{
  "model": "encoder-decoder audio transcriber",
  "dataset": "read English sentences (LibriTTS-R)",
  "train_examples": 15625,
  "gain_aug_db": 10,
  "noise_aug": 0.01,
  "time_shift_ms": 100,
  "n_mels": 80,
  "hop_length": 160,
  "input": "log_mel",
  "spec_augment": true,
  "win_length": 400,
  "tokenizer": "char",
  "vocab_size": 32,
  "encoder_arch": "transformer",
  "encoder_norm": "layernorm",
  "encoder_norm_position": "pre",
  "encoder_activation": "gelu",
  "encoder_mlp_ratio": 4,
  "encoder_head_dim": 32,
  "encoder_fused_qkv": false,
  "encoder_bias": "all",
  "encoder_qk_norm": false,
  "encoder_parallel_block": false,
  "encoder_inner_norm": false,
  "encoder_moe": "top_k",
  "encoder_drop_path": 0.15,
  "encoder_num_experts": 8,
  "encoder_moe_every": 2,
  "encoder_expert_mlp_ratio": 1,
  "encoder_experts_per_token": 2,
  "encoder_shared_expert": false,
  "encoder_subsampling": 4,
  "encoder_layers": 8,
  "encoder_width": 320,
  "encoder_positions": "rope",
  "fusion": "prefix",
  "label_smoothing": 0.1,
  "decoder_width": 128,
  "decoder_layers": 10,
  "decoder_norm": "layernorm",
  "decoder_norm_position": "pre",
  "decoder_activation": "quick_gelu",
  "decoder_mlp_ratio": 4,
  "decoder_head_dim": 32,
  "decoder_fused_qkv": false,
  "decoder_bias": "all",
  "decoder_qk_norm": true,
  "decoder_parallel_block": false,
  "decoder_inner_norm": false,
  "decoder_positions": "learned",
  "decoder_prefix_bidirectional": true,
  "decoder_connector": "mlp",
  "decoder_tie_embeddings": true,
  "residual_init": "none",
  "optimizer": "soap",
  "beta2": 0.99,
  "lr": 0.0013,
  "beta1": 0.95,
  "shampoo_beta": 0.95,
  "eps": 1e-08,
  "precondition_frequency": 32,
  "max_precond_dim": 1536,
  "one_sided": true,
  "adamw_lr_other_params": 0.0018,
  "grad_clip": 5.0,
  "ema_decay": 0.995,
  "steps": 3500,
  "batch_size": 64,
  "epochs": 14.3,
  "lr_schedule": "step",
  "warmup_steps": 700,
  "weight_decay": 0.5,
  "adamw_weight_decay_other_params": 0.01
}
Rows from block 3 of the text decoder of a small encoder-decoder audio transcriber, named by matrix and row number. Rows with one number belong to one neuron. Each number is 500 + 25 x the weight over its row's rms, rounded and kept within 0 to 999. All counts start at 0. Numbers have three digits each. After the name is the row's rms in percent of the matrix's.
After each neuron's rows are labels from the 100 texts, of 14976, where the neuron reaches its highest value: "fires on" is the input token at the peak. Only what is clearly more common there than usual is listed. The data: read English sentences (LibriTTS-R).
# fc1: MLP up (decoder.blocks.3.mlp.fc1.weight, 512x128), inputs 0-127
# fc2: MLP down (decoder.blocks.3.mlp.fc2.weight, 128x512, transposed), outputs 0-127

fc1.215 106:476569497494509499485484483485515523458501524511524494492504485518492531517492471459486476513487470493495507515529484525524505487513452461544514508490542503496567469539528509481516489497511479483547550512515461508459512512511500491500471495503488481497458508494590465495500492497478517488513504472536511555469509517510514493500486476510475531503496513513522463536546519462492527497552
fc2.215 106:493475459470467536506536488449486446484502416489466502535506480470485485484512478465471539513496489487545483538485513507477465484523500549505498515502516500516489512537510499534499477496498523497444484484495550526488507513508508547480507506491485538519517514507490508480521510509529458510488478495458456456477462521520478545485501515540494476458489496501498514514501468516468486470514
fires on: "s"; "e"

fc1.226 094:452524526506491505531520512517481507510491482533482491551541481503472507518464486540521474472462487482480526527483477495484494482487492492524506516511532447516458522502495528511471450483492509450513527491474525563503470473483493508508534490498495469513474500493489532501492453507473443505486471527504562490515472507514503533487502445542524475535460516487472503491520503527461538489492
fc2.226 088:505511513472536481477461518485474527528516555455486517479495480492503474463557493513481536468518504470522524470525515500526475495468487499485493505465481510503514481506507481489499548510531489508477503468512463447492512516480520506520516495524477508455483530533519514482534549460468510510480494450473473531498526460452506510531487459473553539506502477485498512524484505478556481505495
fires on: "e"; "i"

fc1.416 108:487527477497495478489519500552501492478469462521480489521505522515484547552451508510487506538491510517546509514520544514479514488490485515508498467526481496499531528488496476546538521508553511483488511491522461558483456511519511536495494516518504509460550495441494491575498522512516523481470518513517506486472492497494494538486522496497534505496509503457454485485479468487518540500460
fc2.416 109:493497524488559528496524497469506516527471522486519495473511498520521480512511500503489519510527466483495498497481436485476454493500508475514503503473527504494459500518516517504488511475470485511532473539539525488514499513449508454500517502478463469544517543543523506451518511470538484536495527502472530512476555513530487507498465513536497509468501493476559476468527503447459525498531
fires on: "r"; "s"

fc1.170 096:517529474537506495522540482481506502504473495502476495487501499545515537496503514514528520483517578500530503504546546476516542509510480513515495488545475512474507478503477500487501518505449532516445491556493508487511491489481516494498472531493482521493497468522502488549464511503487509504508496465518543508466408509529505519512495518522478513557511533475481479491506491458508463533525
fc2.170 088:476507516469523483475485498469492508471548483500522495485553446475546528534478474473486484496447470505521521508511507444470495483509503512485483517510507494545482527489500519518498500486487489482573492476503515527512493524530465485512527514484490493495487531500536508486528480495545497516455532530540492490504563487507488489458495480474551460467470491502556530500502491478473510483473
fires on: "r"; "t"

fc1.222 104:478486487509501533536534492467523507480499466506509518525512501487556448506513469511498494484486533503473476523526472521527495508516506509492442491555539494542509533500486574516443451501522480497522523510509511518511467512509516508507473471474483546519453485516550533492485498471501489475474431511498527492487490517529498487488501493512522515539477548525503495502478501545491495482514
fc2.222 101:500500506504545522513509476485487532499528541503493511480487450460465481497530529514482487511475462495535527507484509511490540462485464436478500476482517479498489518511475471557489526508514520514499480510517480470505508503504486446518525505510474490454541554457534499446524503469520501541478497512503494493508530506477495512489490479523535518443500502466497457476472533446520509528509
fires on: "u"; "o"

fc1.400 092:523514529508476527492484512523540431482490472495513475486513492522488496443546489503486487493534499500548522503536503456543449492484478468534534459497464512516475517481462483526533525473484553510489536547558492475499479519509503507517518457494476485489523522477470515544511528508500490491488524530489494499520518514520521534480495488456488512474510517501535516508499535448506504521499
fc2.400 088:453513511520481448528534495472482587486471492518526548488476512486499498528460473528506520472525522497476464488503474532463529481519539529459529531491495473499501473478555490501479493501505451462498519486483538522542539526449506497514469494512543523500468502536523496485480480518528514479487474478510479523470485499476468503528505489497512461508487530504503494492503481516510498507537
fires on: "u"; "l"; "t"

fc1.349 090:520498528502492519504536521584508470506508508512519519524491471489502484498507556483516518478521467481524491549509518519497507483497469515468480521453483497515486513496513521474474524514475482460469512462467522536476487537476520533469523470508490520471568545493520529510485513513520500460516457538538552507482451529500481515489492511478510522547521513473471506519502496477528515504492
fc2.349 077:487542480476495507463424500497452514500490515499469495500504485468499496480498466492532486487448483523497498486539467472518480508496520524473495487511497516476493499461521481473508501474486500518528475507541516499511505485489449493507518550514530492537482533511500515505541522511484472531485503516475481529570505470450552504498480494435471517450494485531478524536502512540482481530493
fires on: "o"; "n"

fc1.40 107:503542491484489509548514526482488471525570524490460463472496463492491489499491476531477539499476468497509490483464511505466493474494510498507481471444506489553513451522494494489517446487481506494518504545534446504482444502527502547467509502509502506471493529483506472505459477447515543488491490510472471503521499495538472520481507499507466519523493540517518493483502498515502446491519
fc2.40 117:416486487435511515513482497478498525463495545484510489486467512575483515475488477479515515533502470478500497487545532519529517539504526518518502534506496492476481541469498486538497466529532502508492499510509547479493485490527510453494454527495464467470480510478504496535512534496491491487515512482493486530524533479470512494475511546521499511497477538521493494504529489477503500535555
fires on: "r"; "o"; "q"

fc1.124 109:543501511520465489502523481526516511458484465494479484494539511494498510528498494510488521497558463510472464468524529528499490523528476471463549473509502512535470487544521522498527540494520503509491490499463508479565519512447527505507484484515493501470497530510530476485537455470489463501497489483484528514514502478517488560536508486489501471520518536488501532509549480573494477490508
fc2.124 107:473508498496548540521478514468536530560524527491529497520496477462434490491435512525516532512459474472518500490530495495472494525489486531491468501470505455503539515489499491509519498479510503503519496535538543544509498546514503493481512538493494450521476534505447502506521541552503494525509501509469500484499482544492532490494491471509517478493482480495536502537484476472527511508518
fires on: "o"; "m"

fc1.362 100:483538489483558529504530489514483495473494466476508488554452547506528493485496510500507507464490470503484505485471490534511488471514522568500421509540516488481478540497462501509535500483449453474481475496493515497515555495535503496484491455486513457497489496489487530512508518513450451504514516486502505473501524484534519474491504526485516476509499512484451487526488498505485520545494
fc2.362 118:494452439497449508479507445479508518508510501485492548498493478519489533499501503510533477506482525524472512484514474469495523552470499448468517495485497491447508498471557478506483487499510544509520503512522498507484443501485506464475471529518477534501515444486514496502492492485536507475449471475479455500545489486532459523484512509497487538465528511515490501475524472512534503480518
fires on: "f"; "a"; "<end>"

fc1.91 102:455521459511496510499518504518535532528476494534512520515489516519509521487476468516536547540469496484551566559518511494504502504535517524493473544501496493535537486519489507510498492457551523517484515557478462486524494532490476469531495507509511508523506498535530527507526502503522495478512499512533505513516518528506506453501491516544490452525506510495450484518468541515511485545481
fc2.91 097:503553496503497509533482519507475462524464502453525451494521469484502504526490494459497494472497476551448444508503497511476529455481507514482500472507500527504485512489503518547495520492453481507541492518491468502504492477502503492492537469511501521500501539494488467499563490499514486469502525448454507520543485484474512543510540527494509551517517555512497493454515514477503493491540
fires on: "e"; "y"

fc1.411 093:531470521507480478538527460479478473537498520521495501529475493555528470470496496487497503478506493516495480553515524528460489473488514570527496519501519461525477519465535508531493546480486527496466465522490493521484519474490512551542474485505499500517485518513493506504534486506509469583488532474476550510516505486516516489530488521518497512501501515522519495541515492478536549483526
fc2.411 093:541513482476498551495478526495514526462486510494508483493523507476502510466512545491510467533505477537475514459490480483479509462485501461492503468539475528527466532550474517480484491517535440538543511464519490492518494497522472467451517493501509465478530496541506515531482516492498536443511475510557463483487507491498491516458517470523501518515479529480504510497522480500508456460491
fires on: "e"; "a"

fc1.173 099:481519510515545500505485497504504531484522471468512553526557502490455493462512512515478473508531533480487500545449508541483509517511495505558502521485522509474482507471478466497475506460501545492495510511503523488484478499544541472491498500538507498527494462517461491524540476521466486510536463516523558535509486505501478522503470524492459537498456470516493518469454490479521493475507
fc2.173 095:528515493490499480492496501502513488507509529486516456459467467495518484511505494518487524491513492495481506468524533527477514474485516485493501488489510476482514469528487533556536530561490482521493492509497518532503473480478515513493460487510524496468476544557515522476449502491506493543519522472520452468498506536520457556531540475511538474468478514491511460493479492473461516451555
fires on: "r"; "s"

fc1.85 110:521472510452487516454509501493570472492491487492487496475523476535449518497567502446487510547494501503506488526527493553452470485506502520526515498513517480463487531532471510477480497476523566518498476513518499523493489455529500519525482478525499534490525523495507507519480514529517510507493514460499485474497498520514528536499520521531507502494518511483482517483501548531503426493470
fc2.85 125:490519489506507519487494520508452509470491513535531496545487507525530477491528479534526526489542516470518505513502521408524459506506469469505474470496515497525486449464497509483538488485503462472496510494523518472509500528535530504495534536461488481486523518480516486498481492462474487492522525545567510508461511478496500537524476539531474521506518487498468479528480468499475457506498
fires on: "e"

fc1.390 094:432484492477520464542482514538494500484487535537503516492508447496514495567473542488491503471452502543482567501480494505528520500486512487451473525476543482482522494525480501528518494507494510523498531507509487513549488509506495517519513439491490462492518525484509524513497543509500518527462523479483489491502476493539497515484509508521440470491501465456494479519465497528515477484516
fc2.390 095:515468501455542534436517492489485460494509519459498499528492515503516526491481490476490508510527536462506500514527469521485494483494502461557509518483501486489516485517536506473491530506529499435478477498463545465500556486474500497468468534526498479518495494515502509511504456492556453504489525466460516546454507457523492541487502506461504510501491510515484486517521541505473504518489
fires on: "k"; "m"; "z"

fc1.14 104:527554507466471520527470497489498459462485517513471476492516468565488531486487501477466481486472505492526497457510495475489491522458531476434519469485483497495444500513535522520472558517525473478523519494470507513475478521485491500467517478474508506505521508493508524515488463502507542527460494446498496543521528485490500522468499557492474537448495491474515498509525497515507496513494
fc2.14 093:475447480549544484494553478500512529548502505520513505496470510467476476525497512512499532471522498492465502507503472526505504492537473504560474562526490496516544485505483448500519489520513522525472470516513475487517491525500476551526490498532458468513472492526526491463533524502522473500567495548503506538468484469499501493495483454524519510522525509519486489508494504515480533483496
fires on: "o"; "p"; "<end>"

fc1.440 102:528483488439464539531490501489514458511498484533527501539482478553512429507475516496483496476505514494518529545467517496484516501492509505464484532480483493532491485479507536458486487464493510506511516470500499459476474548485488548534474513448505549510470452524490543507493527467493466500501533509498527475470498510499510533507475493536506510517478522505479480549496503538518476486489
fc2.440 102:496546448551542503495487508511480507487487551488490513519502516479473538497505489498509506532471454525481501506535497501504504449462488491535475470498538486483537523543457490527492507513491476526493477516484497530495469470520519457526528494549477443486543535484530506533524473470505534509480490480540518526536502512496472483461472551504495481530473492505503484480528525466490497486494
fires on: "k"

fc1.138 098:497477518512506496517505534544495534451552487517520547517506497501497490485492554474531470531501552466483522491516548527519492481572477541468515527506535496503509521473495507524480534479521491517468497478539467529533524499487488481503526474504481508497483494480505459571480532474546493526503478500515506538529473515499505520482530480486492492481545469487494500476510475470505479472497
fc2.138 079:500508496484496474507479487505497482540489510472488490541497463501496501500467488517449549476502504527463481495513490480482468504530524444538468493527447492466481490547468504508536522505451520478494491536497552494492505488519527501468467541479498484465525507528490542501530505537464486485497496486481529492469516443489477533497521519476543509498475544510523470502469533517537546514511
fires on: "f"; "o"; "r"; "c"

fc1.399 100:527512510536516526510508505540494454535475471470521509447455479513526509479511489500493477477510500484496482503511538489484512506500514498522521492533519459475508467536483506490517500506491476536531519482535524444497466531464482529480523472524518480535522529483487513503483489440529526494514473512521503533470538520510561460469532495492528501526481495481474446497490505546490468552495
fc2.399 100:508473459502524492485484483499486558476521504498493541502464478511499478526575514496525513507515495488513477518504491454486459472562478462462475484536503498470510474473484519436487471512465470508458486496505503517467470489522502528489524509513511519504508518471486460475535485484502518499490520515498516489495483472553451526531483507548485518524535495539550498526465522505492501493481
fires on: "y"

fc1.311 098:541500534515521492547542521494490495518494492503470492513498499515548471539485547466514538465513481502464512529490491525507497511475547542542501492545494501475526508510490510493475498551454452500493491448522485505511514544534482512537491491499530471516454480550518483488482538510519519505510474488537486427526507515521504490494512524491529521497470498498504488481477509545490525459500
fc2.311 108:455498458485503514469499485494533492538519487512477506495510454510490513509527526523455526493493462499500488498498464481487500485525474419450544514498485475492484508527482463534510471522553483481470508524512468516479504451500521529444500486528511500507525480491509524533520472449498436503470534525472487513487490484530527502487495495523466496491540518478494484519518521467511500522542
fires on: "k"; "s"

fc1.190 092:445559455509504494487443511496498482501465529515470497518527511474477517483483470511521485482511508459491560520556534517554483482523480482466509512532518487516529538566519500460525501509500499500479504494479506490529504461511560510544470514505466479487504501546502469501528494516484513499535485527542504499526480501509515481525515498494504508457507518529497477519513483514527539525522
fc2.190 092:501514477495470484475525492533506473497500491502482511460498511509536484486549512502493532535496439554530455500482501512458460503507508467501515458456511519512529473468516509534488538480507507453444495521522504488443475509482569486487472512484499508504491444512489500479499546443482498510495485478472496479486548508563492502477506493497498524524517515515506483465501480492520485507509
fires on: "s"; "x"

fc1.52 095:483462507513517467458503499509523507494532498527479502470520494486493475529509433463529509492456488544434487496518525534530506501463511494507491506521560504523497475540498504539499514504475472509505464513508493493475474523472540480480438489481524462523553467464456467544487490501504522494508528510493504508511550534511494507531518498457527514515501507487517471510528496544518494486483
fc2.52 092:464487488489526487508497462529461500507506493523504508495496491464497528481507497520510446501539477443516488515494466477533488467491497475492525510474454484517503501495504474483511494477510487456483542458498519526507533462490472511537502462505479538487495535502541493547549519502484495502513474479488501497451504481521505495509475459484488483492559456533519493444475478482475422510492
fires on: "s"; "<end>"

fc1.480 103:526508570466516494530527492495540511504523483524467527498525485478511503476477493508508518487510512475502452448463533520479524479518506522511486505491465509489496508513466534515542540484545524524486510491554494520501485527507542461551508518485538489537559519477480484507498530495467503485500496481535479465484517499495516502483480519485484521506508564561539520484520507511484463520515
fc2.480 098:490490489485523506510483485483518512497481494502528469523502488531539489517494469481478511563499514488495557525496470574491453559497523502508498490524528472503451524486467522534466515516512465465511489509478461463522510519518475470534510475503460486526507481555471497514464498469524512526508477482475488534494497532523483443544479496480490490505502500505467493478527496511548462482503
fires on: "o"; "<end>"; "l"; "q"

fc1.374 109:535509513528476500472467486489482533525512457492531470513547498459519506486528511510494509517476548491456527499541505544502494515475530469532472471511534534485543529504463509530456496494500562483441495530514486493452471519523478485512473480502503494519505520498512523517503471492539535496507507495549523473499480511527499515468487565478482498489507481493512507500504504508437465491486
fc2.374 116:480515501516492533517492506494504509511494518509508496490491489492537532514507495546478466466503484498506551466481525455506490490536455438490494486473489494511513478459478492496534492490459504506535498509485464533469504489549478478502506525474511487458511492462505521529477573522562499515518513460469502471500484517514472481480531491511551502484481433489518501459470498507508511450537
fires on: "o"; "l"

fc1.289 105:509494500508531502504489505547456471531477514477501528512515503490509494510512496510494509487505526508503502486525433463498496519530514537522522514521499476558513544501486490499532507524451501496523535552466496485535555536496526492486494498530503516479519553527527573484507496455492552498521472530509487516472445503502486464521501501539529505504526521502443520499541522508509512502509
fc2.289 100:482468493542520500483532493505487531459517521500479495523503445480507486516476484485497485482557570513521538517491568514483461519486494530484489514519495487444522524482494441510505526528481516517490504490505538521496480480523491528502516555486506499498533510520498514477504507516514513492547547491462483510509533481502498485511480501505472480481467512530494494456423533506482477463488
fires on: "k"

fc1.9 100:515473515457467530490474537487474488470508511500503558477524473489512493515528531496506485538441468506477441491511495489474497538549464511523517514481506508516479533509477523472502463487470545519490535478505449506505499537467505489528527494500489520514537518533494468504473523500493530509488503447510489530471518497490472549464533538458470484493531469491527502519491507535496535492489
fc2.9 103:501448464515502466528538471523493452505496490473480474528519508479484516465506509497488513468530497508482543489533548467515519499479530526456524476503498514526526440500519513511512499521511526497501497490545555501490485469529497487530476534493502488480516489505524463522528550538507462472527482518513498476504491480490520504473508474495541577504480479478496464514454507473532486532524
fires on: "e"; "r"

fc1.328 093:451478501542507562519479537515526482495524537501490516504457487504511553481504488472566511472523492505490496470538475500430501482487493500510520453464519506503475516514470542460534529512488515507452498464535507503485539508557484531512532513523531507496492457500511480481479482497465473503484516503508508486484501490507494485499537531520469523486492541516534485505530491527524521496535
fc2.328 078:538492505481486469483528450457506466548471496460483503467510505495519478512504514489456489513485479483506528519479514486509533515507478457492495484545462470483480469502541439496482479484518523515531513559495485516527473478503549527464487453500502452495507494497510442528490543489528530473513489507530475477532495528487491518480459482477527491497520487461470507509490511455511519518510
fires on: "u"; "l"; "c"

fc1.448 096:513451506474500505509457485493493489490484466518540538491496481480494513510499495514499523468498482516493552496516461471531470500509471530474470468527532503496495516492454515507514536511526479506499495503475472497508509469510559464518459522538518497558497492549459524512454492468460486510502503492511457510482508543512509495481463500539486487437450527511483511507518515481457476452495
fc2.448 091:513486485540510511503496515508490491521518484465483451501471490499492491498488552491497528497455533502531512501458507536482508500502530540501475524525448522473515485434534487482499482478472538524528471496487542471467520509463491507518481539515475500496477537500551498511505455510453490535507499508484480522519473467546535515508528535447490474488503527487515482514506526506523554465526
fires on: "k"; "h"

fc1.57 096:465497484477494498529514507507460507575507502542462508529489476499465467518486488515472492543506546531464487548496518506460516541526478528523528502490532513489543512458511492453528483461519507508469498500518489504473504514511520526494513498476534482490493562486537495493520475543450538523511487518518445496502470487532497532511486483497496499530458470475502522481486513490463516519485
fc2.57 103:515483489505496492453517480510459432454508464498512503484561500472510511490519478524532498522464519480488495448490489511466462475481534492499486508474476546523516450525520514516519461508552478520495509543548493520490536503468527466489471514541512522508521482515474453491479513473509499482506508459530507488545547518484510496476538513512506498493484493521479461515517501475480523473520
fires on: "s"

fc1.119 086:495472526479514493506531539514526539490546482453458494478551495475501512532517536523531521467508488483465525489513529510474490521494478521533523480524490477476445524492470517487482450498488545481505466488512464459513455533542541507506521561506508457516508480512525489497545490500459506484498491496490523510511508505539487479504512542522523494533532539510473511513472521516486493471505
fc2.119 091:510520551543454494499495486488471488511458532539508522489501505532513474498494467530517512501498493522565494483493513523526510487505514530501498484469499470460487539494519509517499541547531516556519489519462488529498476474487511568514509480469556501515533528487520538475497544503488505479501487494498515472488486444487513472479493495470533467482500485470525498542508481541520504547493
fires on: "e"

fc1.175 094:484537514534489506504540511506497477513498491498490509479494539534498491456495485447448487500538466500516510528486506557523478532490495498516490440543491483460489442500525491506489529466525504535508508529559519484545503509468502513495453475510531524521491541517513472475526564487521507481499537481505486485486492515544492479503527490503522491497519565520516510527497524538499486487498
fc2.175 086:469453460469468518502524488507486532511514554467498501492536450496526504494480531536503541499450525506458483504501497516507506461535509505492480532454506490520517496495489506514487510542475440444503511515478505514461493513521549473552515510501459480487522465505500496501506475484485493530519512480498502477545535453512478510511495468521478533475501436500505487501546524487502483510527
fires on: "y"; "s"

fc1.369 103:494509510525484492499479488530537544486514513448470520501474506501521547506510505534487471495516483490447499520524540505523473482492492514438529477481490499505481489521474487517517539496506522507479502440490497484496489499479517482481545520467545488476491519561500486482465477520501478514519514521537528550503512512503451532495530535523474500527458475515499542469510519494482568515461
fc2.369 093:548484492505564500501515493494462463465484497529555494484520479475492495460500531465459534493483502526517485474484435505498475489525491507522500507489479482550537492481481512498487441510541498491530489498531515487526519506472526541500482506521465519524506503507528502499560504487495522508530448490490492447470489520474514509469526491475517477492501536478490503492435487522527490479534
fires on: "y"

fc1.56 096:490505484542503501486493495495460462520522545494472517497535482489540481489486509460522497455522486554508509495460506503519473464469458452527516499523496472520459523510463503495534508463428509475460542491513534552507537526503537513530520524507477472509479498464494513518499542509468522519471518494532496510486500501497488500514482469517478492507516537493506498458512459521489555518505
fc2.56 092:517541502479492507485513496508476492498491473499528513467477508511505510475514468537539493497438454475515474475505477496474511552501513510479508467482465512454490464523532505475493491496554493465515504489468472517493467485472478499444501463466531493485564467505487513519510515489496511490512523496516518508533527523531504461524470531449526501497495446533468505529485499547536486495459
fires on: "e"

fc1.286 104:463538470499530516522488508523469501514523518513495456514492506495499481529456523492495492532487481520520530492482479478498468519469450537540479511525493504523512530500503511476504458520467472547495558556504476523504557514464462511470477506521463476436501448556480508502523506460487479516499486529489535514504486496525492523492510490492516493463491496520497538536465499512494496464516
fc2.286 102:526491549480487494504479505453541510487494487516520550492507504509490528512558473475486518501529455488482498473479550529464523459515487463483492484525500506514497501491480524480519538524520454502472462501468528473536487485482450453476537514540530522489497487478502490478475534448522505499496478497513492515489471548507513460517510538515483503532515519516486512439500518501520536512463
fires on: "k"; "c"

fc1.414 112:504431511521471512484504484483499473568515489520510510473469479497482514544495547488469540494497473497453505562511548535556486488526494460532485502518480470502488502467481489451514523537515531510537501549516537476496528514489530470499501500515500470536487486472492502501493483480506489524504459533511529529528480481485541484503484496465463499492468519512501509533508497502521502542490
fc2.414 113:489493470501525458464503510508496533495521516528470456517509450516518508462501478533497477512506526510527505447518472473445474494480495518496516530468468531523503510504525522507546538490461451519504460494487494467458513468489463501486501493481496492489522500479508530507552487517507480505512541480469483509518487538486440525471448487508516463490501553509485499475508548503486483478460
fires on: "k"; "n"

fc1.384 096:491491497463523503559487518532485468487458492495531483476486478531525472482514470525496478491525487539476496545465493501478516509500507522480449495528449515503483472473549503512533503488498523552492481473561503476477487536495509477487516513496475506481509458532487553517514488480473474492510494444495514506523496492549493476497505490548466514511553520535516498476519545486475509508539
fc2.384 099:472526487531443508486519438498530509467488515512478460547480513470512562499471537508527515533425474451480541527510498495503469489506481467508516515481524467461513500500507509488475470471461486488475463543474471460526457488515506544480485475485494510528503486479520479520533520509503522497518488514500502519519514484500490547505495513495505465473460471468508493499488484493503490490466
fires on: "r"; "o"

fc1.33 092:501467473465539520498467494530510518487512512495506461479515478509529460481545462510536531507456523513511499485488498499497521485511519531508479533504521543476499501503526516471502569467515510474500501512520520496454481506545506479516435530518564464466513538514503501529489500513468493545489539484548487551494554462494484506523475489498538523503499474468488485490499494488502505485513
fc2.33 083:486545490496481530499499484456525501549488507537529503507482510472483510497524520506504486490522489485507543520510483539486489516504498500505506511510442539558501478534491503499511526513517500515487474499501466495546498530440471517453494485508453531534485467523502523473529477553509518500527470515513483513510468483528523537504497496535484488512489548511543561544468544543512497500472
fires on: "o"; "a"

fc1.219 096:522495521495523504494481514548474508544479471453475459523490522526486522483475495495505534481519514498511484486498508488458529503513482481535490457512515508489531490511484498538482521513501527505449472493502510502463486480462475513490497486469544448577512455515480478488510521479498533520485498475522459515468534480500468485503508518490482516542508467522450484538491486551507464502560
fc2.219 088:525485500478494511515471485476544525504539510529523530492507499507517506523542493527455506491511494480474509533536467513539534507531506526492480518548524476461526488500539489431512516477509483522551513514524476487492556499493498512508493500483450501472514525492538531529461451521477480499520508540522528457520485517546519491509531520529501511470483554502504499501532545475498521509486
fires on: "s"; "d"; "a"; "r"

fc1.11 098:532516511496496520530493499491475533498506523492490508557542482475510517502483521516486512496548475498505486528446508523492492491529503495510467452473516509499516456480478500460494519483504555497469518488507487511475505473473473532493509473448531472489520487496515443478501496502507486494506428507487556515515511504530451514494526545481477541491496488471485516542499490521464564540523
fc2.11 104:524486479475497467483507491514479453473483524498496536475480468508532503514498472498495499527469458495500553485528474492493547495476528517489517547552498484532513510460504530514503510511487501474494453499527530494508511534505526483527492522506487500478446512552550503527520520477461467479472539551502509506529490519464517508498525469512502500486486498525470444491538494548520489440499
fires on: "o"

fc1.492 100:507527478493461488504512528508523505517497495505492478501465504507492450485514466449492507493481544513488523512523544506521500524475502516428483560451530465512519522497494500534489500463484477520508437496515500515473491533492512520480543463491494499501514555470488494529500488496502460524499478472485526539548492521513494515556454556498475506504467475487545473488506487521495506514520
fc2.492 104:495499539485521507524460535544479518497505535503512468500509478498532509478533483568508564504514475520499475531472504480489461470534480518539512524491452490493466509484478510508495507532534502511456500528476462439521531477498504508501466533517522500489433491500489472537488524506474520479505497509517488481482511484521497483468514454511533504505511540530493495505515446487458530477489
fires on: "y"; "e"

fc1.280 122:495493456493497531495513488551479527549514488481450527493514447459485513484500523510512513522456500531543455509555533542517511545532532475479503479503525535505544512494511507502524528477479489515498465496535497525494512520487498517548514519505508502510545517506475525527472506501506488496512508473488511530510479545507471460516497544477558459514490504487521509491493462508528492553514
fc2.280 120:536481481477531483525509477537501550455503508507496536492497502515514546473526499523564480501472493513488454523458463473503475502491506477484502471519488519520488462520456482522482487503485507481506501495474518473465472479536531532475462523483536490499475531443471498495519461526489471499480505513481482475512512539452501537418506470498475482499516516493481496528517493465489528489494
fires on: "y"

fc1.423 090:497490493464523495522508515509472509554492504471464479527435475485514519491461500489528552509504506497465467496524488494543501516499505511523520495455516481485461540541525472481511488486513495521495543432503461471490533479493525497529519489505475478497519492527506468483530504475461461562499495493529535520502546532506506463485496516495502484484507472495493562523464528474481520499473
fc2.423 086:490523487529505493497479504539497542516488509498529519474549536535503485455516499457478483494516505503452564513520516527463477470530541465487481559537488492472519466505456482498478484507498491496495459539510486492481482471547486526471453464516518496511498493502500514474487479498473492456497490495477515440472478465489505545477467494510489483488499510525538475485499480501489456513539
fires on: "s"

fc1.308 090:516452493470498522483522528487484516489494506490488521504472449458527476470527506514494537533524512519488487547530535488514513457490503532473520481481460518510454470540506505500462515467460463458506500523480494474486475508490531471475520509503490483496560501516549474521473455534465502524480487485520484481522466503473509470513481479508537525537482488463477534487473515542465520493488
fc2.308 078:498512531518507472506461498520497524512535489504459492536538463517475508527459462525506499440469474474500496483556496548511497499540525478529462521532499500471496494473445520485504491520536514541446509487546456485475507463504456501521525506516489496500449481483477513523509526485489481469517482485515538482485531508474490530457504467480501483470507484501498465507519499524527489540487
fires on: "y"; "m"